From a checkpoint of a small contrastive audio-text model: text encoder activation swiglu.
Rows from block 5 of the text encoder, named by matrix and row number. Rows with one number belong to one neuron. Each number is 50 + 15 x the weight over its row's rms, rounded and kept within 0 to 99. All counts start at 0. After the name is the row's rms in percent of the matrix's.
# gate: MLP gate (text_encoder.blocks.5.mlp.gate.weight, 512x192), inputs 0-191
# fc1: MLP up (text_encoder.blocks.5.mlp.fc1.weight, 512x192), inputs 0-191
# fc2: MLP down (text_encoder.blocks.5.mlp.fc2.weight, 192x512, transposed), outputs 0-191
gate.296 131:75 15 37 44 78 33 62 62 62 51 37 81 79 47 51 58 61 45 46 34 54 45 58 48 52 57 56 63 40 51 56 67 66 42 42 61 48 13 38 64 40 45 27 56 42 48 47 33 40 22 63 45 60 42 52 71 53 24 56 32 39 27 50 73 47 47 63 48 45 46 42 46 83 75 78 48 27 50 70 41 45 59 42 36 38 51 65 36 80 41 37 60 45 56 69 52 23 62 69 24 46 41 53 25 86 53 50 48 63 44 38 71 71 65 46 55 58 25 38 68 41 49 24 65 52 19 52 60 31 64 41 29 46 51 55 48 58 39 60 60 51 58 26 59 32 51 58 62 52 52 62 62 19 31 61 60 78 24 40 16 38 33 46 42 55 55 52 46 40 67 49 78 32 32 36 54 65 34 66 48 46 60 41 72 68 69 59 31 39 86 57 34
fc1.296 161:89 30 47 50 74 72 57 56 60 54 42 72 41 63 53 45 65 36 69 43 50 42 59 27 27 34 70 41 58 42 60 78 50 52 48 60 57 44 48 67 58 42 29 59 40 48 64 62 59 63 73 52 46 23 64 47 70 56 64 37 25 43 48 73 37 37 32 45 48 42 39 56 78 70 70 36 32 55 75 18 46 56 35 69 40 64 70 57 52 32 31 31 56 44 77 80 55 56 53 30 52 30 42 17 70 62 59 52 50 42 31 65 65 43 52 39 29 33 37 66 27 40 29 39 52 45 57 48 42 41 41 42 59 32 79 47 67 32 43 37 55 65 34 68 39 26 38 68 75 54 63 57 64 62 65 70 76 37 32 30 21 32 35 35 33 73 64 38 27 55 67 54 43 51 31 53 44 60 51 42 33 79 65 72 56 71 51 40 31 65 44 63
fc2.296 152:46 40 66 54 58 90 27 39 53 57 46 56 24 48 71 60 58 27 50 20 66 49 43 38 34 63 62 48 70 44 38 41 29 81 63 49 59 72 52 39 77 52 44 59 34 51 70 58 39 61 71 64 26 32 37 32 53 64 46 49 34 42 36 50 48 68 39 70 68 34 62 86 62 32 21 17 52 51 48 41 58 60 29 88 58 51 44 61 48 58 51 35 58 47 76 57 61 49 54 40 64 48 39 42 26 68 66 51 44 64 49 49 29 47 50 35 45 39 38 45 34 48 35 51 27 44 45 46 89 40 84 44 69 51 61 56 52 41 31 45 69 26 44 67 47 33 39 60 78 56 58 40 67 43 66 98 52 66 25 56 42 42 33 17 37 34 52 45 34 58 57 63 57 50 43 66 30 70 33 47 57 67 69 43 68 46 45 48 43 66 33 66
gate.297 143:66 32 37 46 71 32 59 70 61 43 41 74 54 61 59 50 65 46 41 30 41 53 61 55 45 57 65 64 44 52 47 78 57 44 39 71 47 32 47 62 24 65 29 56 38 44 48 29 41 37 70 50 65 30 51 84 64 41 65 25 39 39 49 67 56 49 58 45 50 40 48 51 81 79 69 51 40 49 75 21 49 48 51 50 44 57 63 37 85 26 54 51 53 67 85 55 30 57 67 19 49 30 52 29 77 53 60 46 56 31 24 60 69 66 56 53 58 27 64 64 36 56 20 70 46 20 50 44 34 57 41 25 34 51 54 35 53 29 49 57 57 56 40 63 45 57 53 60 38 50 69 57 27 25 65 59 99 32 34 33 52 34 33 45 62 57 52 40 36 54 54 57 44 50 24 53 67 36 52 56 41 67 52 72 67 76 63 37 47 88 67 42
fc1.297 168:77 23 33 46 70 51 56 55 76 44 44 82 58 59 57 64 49 46 79 33 41 30 41 37 39 51 76 41 47 39 65 77 70 55 30 61 57 39 65 52 42 62 45 45 45 48 76 49 36 47 65 51 61 39 59 63 64 41 61 24 21 48 70 66 40 35 50 34 43 57 28 45 85 77 61 54 17 58 65 19 39 60 49 59 27 45 73 63 70 40 34 44 53 45 78 57 45 57 60 18 35 36 44 18 67 56 65 52 56 56 38 63 76 56 50 37 50 18 40 64 32 58 39 32 52 54 44 59 38 47 44 49 49 58 69 40 58 32 43 45 71 70 46 58 30 26 54 63 64 53 71 59 40 43 55 74 84 51 26 31 33 25 32 44 40 70 68 34 38 62 69 58 51 40 38 70 50 51 51 31 37 73 58 72 67 70 54 42 39 72 47 60
fc2.297 161:44 45 63 64 57 89 52 35 50 54 48 38 15 42 55 50 57 41 58 27 68 47 65 55 33 52 56 47 57 48 38 44 18 82 64 43 55 70 43 62 73 47 42 49 34 46 77 54 45 59 80 59 43 31 34 36 60 57 64 40 41 41 37 33 48 46 26 72 68 38 47 75 53 30 42 18 55 42 47 34 69 57 28 83 62 44 47 54 56 42 45 38 54 56 71 64 58 47 54 43 68 55 53 44 00 74 57 45 52 67 29 31 29 59 41 29 29 40 16 56 34 43 19 37 13 43 59 56 87 39 74 56 63 48 59 52 47 37 46 56 58 27 51 62 59 51 48 69 53 36 68 39 66 67 61 95 50 64 43 53 33 42 49 21 32 37 51 38 34 73 62 51 54 57 45 63 34 65 41 50 70 68 60 52 43 54 51 50 37 57 52 55
gate.298 101:77 41 32 37 71 29 66 43 40 30 79 51 47 52 46 50 50 64 56 52 40 20 15 61 51 71 50 63 50 48 37 39 41 49 61 53 50 49 59 48 32 82 69 50 62 32 68 41 15 47 86 53 70 58 42 68 51 54 48 24 44 54 41 57 61 43 49 43 60 64 73 52 65 48 50 47 69 50 61 29 39 28 88 62 48 41 30 31 56 34 64 51 48 82 52 38 32 32 69 51 28 44 58 48 56 16 40 47 37 30 56 31 72 49 48 81 64 57 64 59 43 52 18 81 45 28 09 72 62 65 58 24 31 57 48 38 54 36 59 53 59 45 47 47 54 52 50 29 53 37 51 26 36 28 36 45 83 62 64 42 44 55 47 50 40 35 50 69 73 16 42 47 71 56 41 50 59 33 16 69 41 48 53 43 61 46 65 46 48 50 52 42
fc1.298 085:57 58 58 73 63 35 62 44 44 41 63 23 49 51 47 36 42 72 25 36 80 51 69 46 66 47 24 89 53 35 26 60 43 64 75 85 62 45 34 44 78 24 62 45 53 69 35 43 53 54 28 20 44 52 80 35 79 53 62 60 65 47 34 37 63 32 59 82 29 56 57 44 59 36 36 65 52 37 40 52 64 26 55 64 53 41 59 35 46 32 48 42 12 69 59 57 28 57 43 52 65 45 81 54 46 39 51 17 45 52 54 57 37 56 51 79 36 59 49 20 56 79 34 40 55 60 40 32 43 51 47 55 56 26 44 51 52 36 35 41 28 36 71 58 39 52 37 15 34 60 32 56 61 47 40 38 71 62 61 63 58 43 62 45 70 53 24 52 57 57 13 41 53 61 52 36 66 63 30 46 62 53 39 51 49 45 67 64 61 46 56 25
fc2.298 104:24 56 65 25 49 60 53 49 40 62 33 31 53 49 62 63 48 67 52 37 37 48 41 55 80 86 52 51 44 77 30 55 29 36 61 41 46 39 77 37 24 61 50 38 50 55 45 37 60 59 63 61 58 29 19 45 27 45 51 46 53 23 30 52 57 49 47 89 30 58 49 62 56 57 65 50 78 63 40 54 67 53 37 51 55 65 36 59 64 39 52 36 66 57 65 60 67 80 69 49 48 71 47 65 58 36 58 78 48 39 42 49 29 62 60 53 57 46 64 34 43 53 51 83 45 54 36 71 53 47 40 43 44 58 55 59 47 39 51 68 39 23 38 74 58 77 35 48 36 10 72 17 42 30 63 64 70 52 43 19 74 50 42 38 66 48 42 61 32 42 38 30 53 56 37 17 39 30 42 81 53 64 61 30 56 30 50 28 27 60 68 26
gate.299 124:38 45 42 42 61 24 58 41 57 71 18 79 48 38 59 67 64 47 27 36 38 41 48 69 67 52 48 76 52 39 39 53 42 08 38 44 45 33 53 53 35 59 44 56 40 43 49 28 43 24 44 32 61 57 55 47 61 46 55 43 57 36 44 77 52 62 78 45 60 28 48 33 69 53 72 56 24 64 60 44 61 56 40 19 56 57 63 22 54 32 48 61 23 77 60 44 17 52 49 49 34 46 42 50 47 43 35 63 68 09 50 66 76 81 86 68 75 49 30 44 61 53 42 83 49 32 44 53 57 49 70 22 60 64 41 54 38 48 67 60 62 61 10 24 44 54 40 58 44 38 69 43 46 56 50 46 67 74 63 36 52 27 40 53 75 40 54 65 34 60 57 59 35 44 63 55 47 27 55 71 62 50 36 53 53 51 47 57 50 70 77 27
fc1.299 155:55 47 58 27 71 52 51 31 84 70 24 87 28 46 58 82 41 54 35 43 40 36 49 65 32 59 74 55 43 46 69 48 28 19 50 52 50 58 62 46 36 67 42 55 26 28 64 51 56 48 38 50 70 45 41 37 50 45 49 36 10 34 33 51 43 48 70 41 51 32 34 44 82 58 49 46 39 38 48 47 63 76 47 25 74 37 52 55 55 28 59 40 50 53 52 52 43 30 63 47 47 27 42 56 24 65 62 66 52 36 39 73 48 77 58 50 78 46 12 75 63 32 55 69 39 20 57 64 60 52 70 36 56 60 40 34 47 31 42 68 60 55 15 42 67 63 63 76 41 45 69 55 44 60 42 55 62 61 66 45 43 25 33 42 70 34 42 55 31 81 66 72 44 60 68 64 37 50 69 51 58 54 35 51 40 28 45 71 42 66 50 41
fc2.299 145:57 62 61 47 43 55 43 21 55 55 59 66 68 60 56 63 20 55 39 56 45 48 35 36 71 45 52 43 35 57 57 24 53 54 30 18 27 35 59 35 42 53 69 41 62 36 48 42 53 56 18 67 69 74 56 48 26 65 29 75 36 65 51 28 44 49 81 40 47 52 40 52 27 55 37 72 63 27 28 85 42 66 47 35 46 46 61 56 52 73 69 55 64 39 32 35 51 43 21 75 44 51 40 70 35 62 72 61 51 54 76 58 46 44 48 22 65 55 33 42 69 52 73 25 70 50 63 60 41 58 60 67 40 69 22 34 46 64 62 48 59 56 56 31 69 55 52 51 52 63 39 62 49 76 51 24 13 83 60 68 72 65 38 59 68 48 39 39 50 54 76 48 34 30 71 64 30 41 62 26 41 23 32 33 56 39 45 50 59 40 55 63
gate.300 117:20 40 43 50 59 58 49 46 41 66 37 56 33 48 78 56 63 41 35 22 62 57 91 59 49 72 38 86 55 42 52 72 31 33 60 69 33 60 42 65 53 49 14 61 42 56 30 52 56 52 84 55 27 34 42 36 55 69 68 27 53 33 19 61 50 47 47 72 62 35 59 55 61 68 58 39 50 27 80 28 73 34 32 57 61 39 54 46 64 24 46 79 41 57 82 59 62 51 82 32 55 28 47 42 54 54 37 37 74 50 23 50 46 66 62 54 41 27 41 48 32 51 17 56 11 36 50 55 60 46 51 32 62 32 56 54 48 57 35 35 41 21 28 65 39 62 47 63 44 46 75 45 73 38 70 80 65 37 44 25 35 36 63 50 33 50 38 51 46 39 52 68 45 60 52 47 39 52 37 55 58 55 60 57 50 39 47 63 38 60 45 41
fc1.300 155:37 64 68 48 06 51 41 41 49 29 44 61 40 68 38 55 48 38 40 61 46 76 38 55 34 69 57 41 46 62 61 52 43 50 68 43 51 62 20 52 46 35 49 21 26 54 30 14 44 75 72 55 49 72 48 70 34 45 32 46 47 41 61 59 51 48 54 42 24 50 53 56 48 64 57 62 46 36 59 48 37 46 76 26 58 39 84 51 80 65 47 33 55 65 48 51 63 53 59 44 71 34 61 48 43 65 64 42 44 49 45 27 53 50 54 31 61 53 58 64 54 49 72 65 64 33 46 24 47 38 33 59 48 36 25 24 75 73 27 22 40 65 38 50 44 51 49 68 16 49 52 50 35 32 67 52 63 43 28 38 70 32 52 36 68 64 49 57 54 71 33 44 72 64 19 32 68 62 86 54 55 55 27 39 80 65 83 25 73 50 54 37
fc2.300 139:51 61 71 55 59 68 41 60 49 69 47 42 36 33 37 56 53 52 74 36 42 42 52 40 50 50 41 67 57 45 47 46 41 59 73 47 52 51 70 63 77 57 41 55 72 68 68 84 78 65 50 51 45 21 42 34 58 34 64 33 36 41 46 36 50 34 40 59 65 34 37 60 86 28 52 02 47 72 63 49 34 57 30 73 53 25 33 51 34 22 32 42 42 38 72 61 65 53 79 40 48 43 82 32 64 50 40 62 53 49 39 59 49 47 37 74 37 54 46 51 28 44 40 52 28 62 61 67 49 68 52 39 59 58 90 74 44 50 42 59 34 16 61 77 34 47 72 27 79 39 69 46 53 47 40 70 48 26 46 40 30 68 77 54 33 62 52 59 40 46 40 59 54 67 70 45 59 74 40 64 50 52 85 49 33 41 44 64 35 43 42 57
gate.301 084:52 49 22 35 56 35 59 18 38 51 86 50 54 63 48 77 41 59 49 53 39 43 28 46 71 72 73 64 46 77 38 52 59 36 40 44 43 27 71 39 32 71 61 45 56 33 36 29 37 50 66 40 66 63 45 83 30 35 25 43 60 29 51 41 60 39 57 41 38 74 59 41 52 71 66 59 68 09 53 55 58 26 66 43 60 53 42 35 69 48 56 70 48 60 40 36 48 52 52 58 28 59 66 51 60 42 61 64 41 23 68 49 58 50 56 71 77 56 58 56 55 50 39 73 47 37 48 39 50 79 59 32 03 77 45 30 45 55 56 41 62 46 46 29 59 64 45 65 41 43 39 28 31 25 66 36 50 29 48 48 83 70 55 55 57 45 35 80 53 40 47 32 58 18 56 51 35 29 58 85 53 49 36 45 74 47 53 36 37 56 62 47
fc1.301 087:65 43 34 38 42 57 76 62 41 33 99 28 45 69 37 39 31 39 46 56 66 51 51 27 40 51 45 62 41 67 46 62 49 60 72 51 63 72 19 59 28 47 68 55 35 41 43 43 32 40 85 45 35 59 46 65 39 69 36 64 68 48 59 39 59 42 51 43 13 48 62 58 29 52 41 60 68 55 42 64 24 28 60 36 47 49 42 30 65 56 47 55 47 60 25 67 41 53 56 45 50 72 71 65 65 25 35 34 32 43 69 46 65 59 50 47 36 57 98 50 58 43 36 64 40 58 59 33 48 61 11 72 20 38 47 67 78 63 55 52 30 31 35 51 53 35 55 53 50 25 54 18 49 52 43 28 55 28 54 51 60 49 70 60 75 58 51 44 59 38 15 36 75 60 53 33 55 59 55 74 67 54 39 36 43 58 62 53 56 38 70 44
fc2.301 084:91 67 35 33 55 35 70 38 36 27 60 63 34 55 44 54 56 48 60 70 47 31 43 56 33 55 48 46 47 42 56 54 46 40 47 53 75 66 25 40 57 66 65 20 67 24 57 35 49 52 52 69 49 56 42 51 60 46 44 27 33 69 65 57 52 21 43 45 56 57 51 41 58 68 52 63 72 18 40 59 45 40 71 40 38 64 57 41 37 34 69 23 73 68 50 53 46 49 68 50 54 56 73 38 38 56 70 60 39 46 44 23 54 73 52 63 54 50 46 54 34 58 49 72 78 56 38 55 67 51 48 48 35 74 66 50 66 32 31 29 23 36 44 44 42 57 65 62 42 33 62 09 26 51 43 54 58 29 59 27 67 30 62 55 55 84 36 38 78 42 33 39 88 49 33 33 45 33 47 73 59 81 61 57 84 60 57 26 74 40 44 33
gate.302 112:19 32 15 64 44 39 98 64 25 64 41 54 49 60 58 42 47 55 58 49 41 40 48 41 68 63 36 59 50 66 35 64 76 04 46 65 40 31 53 39 34 59 51 58 62 39 36 43 40 25 39 42 42 45 52 45 63 64 51 39 55 50 63 68 42 47 50 63 48 72 67 37 43 48 75 58 28 35 56 40 43 28 47 52 36 82 57 29 75 54 51 69 55 68 79 48 17 85 41 46 39 51 54 46 72 30 31 41 74 18 47 69 74 57 73 71 44 45 80 47 28 71 25 53 54 47 39 53 38 60 33 47 63 52 51 59 56 32 76 55 63 54 41 42 54 55 39 59 41 61 61 40 54 66 63 36 77 36 36 44 38 42 56 83 58 54 58 45 66 51 47 27 51 38 50 37 48 15 43 48 66 55 38 61 55 73 46 37 45 73 74 54
fc1.302 114:68 39 57 36 31 44 61 33 66 26 66 85 53 92 64 59 16 41 66 74 44 72 50 43 53 43 81 29 47 61 77 46 51 49 60 31 44 50 45 34 54 43 52 44 19 36 56 47 61 60 52 62 55 69 14 60 39 56 19 43 13 44 44 54 36 47 54 45 29 56 21 41 50 81 44 49 41 19 51 63 39 42 65 47 63 28 75 74 74 54 48 51 75 56 52 43 41 47 63 52 62 29 59 51 45 72 66 82 39 72 60 39 47 63 49 50 80 30 43 80 32 58 64 47 52 53 31 44 61 57 50 61 33 54 53 19 81 48 42 28 41 59 58 33 62 53 44 46 55 70 60 37 40 50 43 65 49 52 34 55 67 34 48 35 65 62 50 62 38 56 56 59 59 52 42 47 44 57 80 42 44 71 29 52 80 42 82 42 55 42 56 64
fc2.302 120:36 57 45 22 58 44 27 25 45 76 57 53 76 51 60 54 41 52 58 74 37 48 25 57 51 35 58 36 28 40 68 69 60 26 41 42 57 50 66 40 71 62 67 67 57 52 29 31 63 53 37 65 58 57 35 53 32 30 35 42 55 49 69 41 73 33 60 30 41 69 30 48 39 43 30 59 51 42 60 63 33 32 67 40 48 27 53 78 43 58 58 56 45 36 34 24 62 41 57 48 51 32 53 52 52 53 59 78 39 36 80 44 55 60 29 66 74 70 61 66 33 60 60 56 65 40 53 58 23 94 49 56 32 56 43 56 53 48 41 72 37 49 62 57 48 60 61 26 50 72 59 63 39 49 29 09 31 57 70 55 78 46 56 84 55 61 31 54 60 44 69 67 44 65 82 22 47 61 63 52 60 39 26 33 54 23 38 51 50 25 24 50
gate.303 096:32 41 33 42 75 22 59 31 40 73 75 55 65 38 43 51 43 70 39 36 51 35 53 88 60 67 68 68 43 53 53 58 68 15 47 60 53 32 71 39 33 58 49 80 41 33 18 32 40 25 59 29 54 46 61 73 56 18 46 33 61 38 44 64 55 51 57 47 62 59 57 43 55 66 70 41 42 40 70 29 41 31 67 41 49 49 54 24 60 40 51 79 34 66 58 39 41 53 79 36 16 33 46 39 78 35 40 40 49 33 43 55 67 67 48 81 56 33 67 53 45 51 25 72 35 18 52 65 43 83 64 30 42 58 41 61 44 34 62 48 36 52 40 49 38 71 65 53 48 43 47 67 28 28 42 47 71 26 54 42 65 40 77 65 45 55 40 76 50 53 32 58 52 61 37 29 45 38 49 53 67 51 36 73 42 52 48 61 51 70 68 35
fc1.303 071:12 28 39 56 61 65 35 69 50 42 44 80 40 39 31 62 50 69 38 48 26 49 39 33 44 22 67 56 48 54 44 60 78 52 40 44 47 38 65 34 64 43 73 27 41 51 35 40 61 35 69 63 43 60 48 85 40 72 26 61 61 25 41 46 31 52 61 22 80 47 59 26 42 55 28 34 67 71 51 62 53 52 35 19 69 59 69 38 50 61 50 89 59 26 64 45 61 70 57 51 47 54 58 44 67 47 77 38 53 49 48 58 63 66 62 64 39 64 59 75 37 38 38 36 76 54 81 34 56 63 47 59 27 50 30 38 26 67 34 64 50 69 53 51 39 67 64 56 48 42 51 73 40 30 54 34 56 16 58 59 39 66 71 31 59 66 57 55 61 77 44 75 66 64 49 46 58 55 40 67 68 36 36 69 28 45 65 50 53 62 53 35
fc2.303 073:41 59 71 50 48 40 28 45 66 56 50 35 45 51 19 52 54 50 41 72 71 36 59 72 71 44 49 40 40 69 48 52 62 60 48 35 43 85 63 37 42 58 44 77 57 33 86 45 64 42 33 48 61 66 72 49 31 70 65 69 45 70 43 19 51 13 44 45 60 55 59 67 32 55 56 59 72 60 51 54 49 51 43 23 67 24 45 66 59 43 30 58 41 17 52 65 62 54 53 34 66 63 58 74 39 47 55 27 11 33 50 41 45 36 27 76 45 60 30 56 62 35 54 66 69 45 57 75 17 45 70 47 47 55 51 30 51 40 43 54 48 48 36 56 45 72 51 35 37 39 35 61 36 47 66 55 50 40 49 38 40 36 55 56 43 35 59 60 47 81 45 38 82 52 19 31 80 29 70 64 48 32 79 59 62 33 60 39 64 23 57 32
gate.304 137:66 53 26 45 55 30 60 38 38 39 53 26 26 52 47 40 68 61 45 56 64 41 44 58 51 54 33 60 33 52 35 51 45 38 66 64 52 68 46 53 36 50 44 45 43 39 65 28 31 58 90 51 58 65 56 56 40 74 67 51 52 60 31 50 67 46 40 67 66 57 68 56 66 42 51 57 66 47 42 39 48 23 77 55 72 49 36 22 55 46 74 40 38 87 43 51 40 49 69 60 50 36 50 55 39 27 27 46 50 34 51 18 68 58 72 82 56 61 58 56 51 59 35 73 25 32 15 57 72 59 49 39 27 34 48 44 63 48 39 37 52 36 54 50 70 61 46 36 47 30 48 11 45 12 35 56 68 35 60 41 67 56 49 42 60 51 34 93 64 41 15 35 69 62 26 37 69 52 35 70 43 49 58 43 41 45 85 55 49 47 66 20
fc1.304 152:70 80 59 23 56 32 51 44 67 33 49 23 29 40 30 42 71 70 46 63 72 33 35 58 33 43 33 50 37 43 61 48 44 45 73 63 72 73 41 39 58 35 59 45 55 38 81 30 54 60 62 47 68 67 75 52 49 52 67 45 67 54 37 47 65 41 48 56 37 62 60 40 71 31 47 54 75 52 41 68 51 47 71 36 70 45 38 33 26 30 56 28 38 72 42 42 51 41 75 61 40 30 70 62 31 40 29 27 40 26 41 33 47 52 46 82 35 66 60 58 65 59 42 55 25 52 32 59 55 56 52 63 40 39 45 48 58 42 27 40 55 49 48 50 65 56 61 25 34 37 52 35 46 14 36 40 65 38 74 57 58 44 41 29 60 69 23 88 66 46 28 48 73 83 47 24 60 65 40 47 52 49 57 23 37 26 69 55 66 33 54 34
fc2.304 152:29 44 42 58 63 57 49 42 52 50 41 41 39 42 70 68 36 52 35 22 60 58 51 68 62 85 48 66 60 49 10 24 37 51 54 48 22 61 49 48 43 48 28 50 46 54 63 43 50 56 52 60 34 46 43 30 46 49 48 49 57 46 24 49 55 66 56 83 61 10 58 57 48 45 54 34 74 28 37 59 81 53 22 52 58 74 40 30 51 46 87 50 60 72 58 29 36 64 41 60 53 63 29 63 42 46 44 35 75 55 43 45 36 56 66 38 52 34 44 18 65 57 40 67 29 39 55 48 83 34 73 46 68 58 39 61 35 63 52 30 59 36 45 60 64 57 40 64 36 31 64 41 63 54 76 72 50 75 44 38 56 42 39 34 51 29 28 86 25 54 64 64 37 39 59 65 13 65 41 72 64 36 33 50 57 39 50 58 57 52 77 24
gate.305 111:35 34 17 49 46 31 88 46 48 63 44 54 51 53 62 64 59 56 36 36 34 50 59 65 58 65 48 74 39 54 42 67 66 17 57 60 44 32 50 66 28 70 29 50 51 35 40 16 44 30 57 34 64 45 50 67 52 51 45 36 71 34 49 72 54 52 71 55 52 55 58 54 48 69 89 60 62 51 66 35 65 36 66 28 38 44 63 38 82 33 54 61 25 73 76 51 37 50 61 39 38 52 50 50 71 33 42 35 54 29 40 53 71 70 66 63 62 56 75 40 29 59 46 83 44 18 36 39 37 66 51 27 50 55 51 50 44 49 59 60 27 57 29 52 49 58 38 58 28 36 57 51 36 32 43 55 86 38 35 26 71 41 57 80 66 46 60 62 47 42 31 47 43 50 57 30 56 23 62 83 77 59 45 63 64 61 60 44 55 69 74 36
fc1.305 073:26 49 42 37 50 55 71 37 52 48 57 65 78 40 19 41 25 61 49 50 43 41 64 60 57 58 51 38 73 60 74 69 53 09 61 46 43 52 57 58 33 74 58 34 69 54 61 39 52 43 27 31 53 40 32 47 31 35 55 40 84 37 69 67 65 14 43 50 08 47 51 61 18 62 84 69 61 51 57 64 44 35 69 26 64 49 44 65 35 51 41 60 40 30 43 35 47 67 28 34 34 72 56 50 37 65 48 47 28 61 62 53 50 42 43 56 60 44 46 47 50 64 52 69 73 65 70 59 47 50 23 53 40 41 43 63 46 45 47 51 07 71 38 50 53 60 58 54 49 44 62 70 34 45 31 31 46 20 33 48 73 68 50 68 65 75 39 48 32 46 54 22 61 49 39 24 84 51 69 57 61 59 34 44 41 68 47 60 32 68 41 42
fc2.305 077:27 40 24 35 61 63 44 74 35 48 35 75 50 39 39 45 33 53 66 38 55 46 39 59 31 70 55 59 39 64 50 63 30 45 37 52 35 27 35 60 58 58 41 59 20 49 42 65 58 61 56 77 48 46 45 69 45 50 38 32 33 56 73 52 41 61 42 21 55 47 27 36 58 75 27 41 45 28 73 30 26 68 38 53 57 43 40 72 70 52 74 59 64 57 85 24 46 36 49 40 61 75 45 59 71 50 58 49 35 70 64 67 62 55 46 15 62 25 24 45 25 66 29 66 43 60 42 32 43 35 55 64 36 64 25 22 55 38 34 40 69 72 66 56 41 37 67 64 45 71 45 76 58 78 52 33 41 81 60 60 67 22 40 66 40 46 49 40 31 52 78 38 39 66 34 46 61 63 51 62 51 52 36 41 76 50 38 36 47 69 42 61
gate.306 105:35 26 17 50 56 24 70 43 38 57 50 60 59 48 53 44 60 64 53 33 32 53 52 60 64 57 40 63 46 60 37 79 51 11 45 71 46 41 38 60 41 50 36 47 43 33 51 38 42 27 52 33 50 45 52 73 55 60 60 34 62 49 54 81 39 57 51 64 47 70 68 42 53 57 80 74 46 37 78 25 55 21 53 34 33 54 64 44 63 28 39 74 53 63 78 56 25 54 38 43 16 41 34 40 69 30 36 38 68 06 58 55 86 58 71 76 60 49 59 40 23 67 32 67 35 31 50 57 44 67 35 21 40 50 49 46 40 35 55 49 54 48 27 34 48 54 44 60 33 41 74 37 45 39 66 39 80 33 43 22 58 50 39 73 45 63 45 68 54 40 46 41 48 36 57 25 55 33 39 72 61 60 43 68 57 60 58 51 58 80 59 37
fc1.306 089:45 50 63 50 40 63 28 67 68 45 29 51 41 64 17 67 19 48 42 69 25 40 61 27 52 47 56 78 43 49 48 59 59 35 63 57 47 12 44 62 71 35 61 57 53 67 49 70 84 55 30 25 34 32 44 61 28 49 30 50 21 62 63 74 44 30 71 54 38 29 50 37 76 65 45 39 74 39 67 42 71 45 29 55 67 46 58 63 61 47 33 37 24 21 54 51 71 65 41 42 52 56 74 35 74 68 57 48 48 41 27 46 55 61 18 77 42 67 39 39 32 38 52 50 40 57 68 54 58 71 50 76 55 68 48 66 48 62 65 92 26 49 53 56 30 58 77 53 57 39 54 64 46 57 48 35 50 50 50 37 32 37 71 51 61 67 48 47 54 79 58 49 35 62 77 51 62 59 64 72 68 59 26 51 25 49 47 46 59 55 55 48
fc2.306 082:53 35 37 56 59 59 28 21 39 56 72 59 63 50 43 52 28 41 57 59 45 70 35 36 73 47 72 23 39 63 69 27 47 66 23 34 27 58 56 25 46 29 41 58 57 61 08 73 30 55 49 46 42 52 35 56 36 37 43 83 32 52 55 51 74 48 65 29 52 46 31 30 47 59 30 60 55 50 30 58 31 41 48 36 53 37 73 61 51 72 32 53 66 27 27 42 66 68 35 68 54 55 33 47 34 62 75 30 55 76 79 65 44 43 41 56 53 75 73 55 57 51 68 23 59 48 33 30 53 43 67 68 46 73 40 28 55 70 60 57 58 76 61 29 39 34 34 46 46 44 38 54 71 40 69 32 43 48 65 60 69 36 35 45 33 41 41 54 52 41 79 65 38 27 60 44 28 39 74 27 51 46 33 73 58 40 42 36 47 41 33 66
gate.307 107:52 30 34 31 56 38 90 62 45 57 62 64 47 40 62 57 52 63 43 34 36 47 51 58 67 66 36 80 46 57 51 64 70 15 41 64 41 20 59 47 26 72 33 43 57 46 40 42 52 30 57 31 47 47 41 61 51 62 44 33 68 32 42 79 42 47 46 56 57 51 59 50 48 52 91 60 42 48 73 34 44 29 60 37 42 66 64 32 73 25 59 72 21 73 72 56 46 70 46 52 34 36 50 34 70 23 28 61 45 24 39 62 77 56 59 90 57 44 67 56 47 64 41 72 36 36 46 44 49 81 42 25 49 57 62 70 57 50 54 51 44 52 22 53 49 50 58 52 36 40 61 36 38 37 53 47 91 37 51 35 65 53 55 71 61 49 45 72 61 25 27 36 59 44 49 39 63 21 38 75 64 58 58 75 61 62 56 47 52 69 66 30
fc1.307 078:35 70 59 32 38 61 45 33 54 35 35 25 27 56 41 61 40 27 64 60 57 72 64 38 26 72 67 39 31 53 44 75 56 51 47 57 63 59 51 55 77 25 69 39 79 26 74 52 38 54 40 57 59 59 45 36 48 21 38 30 52 49 69 53 46 47 21 44 54 85 27 54 68 48 70 68 48 59 81 52 48 41 76 35 51 44 41 55 42 25 45 74 43 57 53 52 54 59 52 25 52 33 68 52 40 61 65 50 30 26 57 67 58 36 51 44 44 51 40 65 61 25 78 49 69 41 21 49 36 68 14 43 51 32 55 53 76 55 50 75 15 26 52 35 41 35 43 43 38 27 37 28 46 59 57 60 52 38 56 22 37 69 72 40 61 57 44 52 69 67 32 28 55 50 59 46 39 41 39 57 59 49 64 24 46 36 40 68 55 31 22 68
fc2.307 080:27 67 50 28 56 64 37 60 34 27 12 66 20 55 65 69 36 48 56 48 39 44 68 24 43 57 36 20 40 51 39 65 23 56 43 45 59 60 65 48 54 52 64 18 48 54 58 50 47 43 55 80 36 64 24 51 40 85 38 47 31 53 22 61 70 45 58 45 61 45 43 51 40 57 44 81 31 42 57 44 67 50 46 61 45 55 64 45 63 58 56 25 48 52 38 55 62 32 26 65 48 47 37 39 32 54 72 83 73 62 51 57 66 45 53 43 70 25 13 51 39 54 47 46 55 56 64 59 88 50 50 57 51 42 38 44 53 68 55 59 66 33 41 23 59 79 56 50 34 69 67 22 50 63 52 30 40 95 57 22 71 34 23 38 52 49 48 35 41 45 64 45 49 30 38 66 45 53 41 44 30 45 18 42 45 60 30 43 61 65 60 59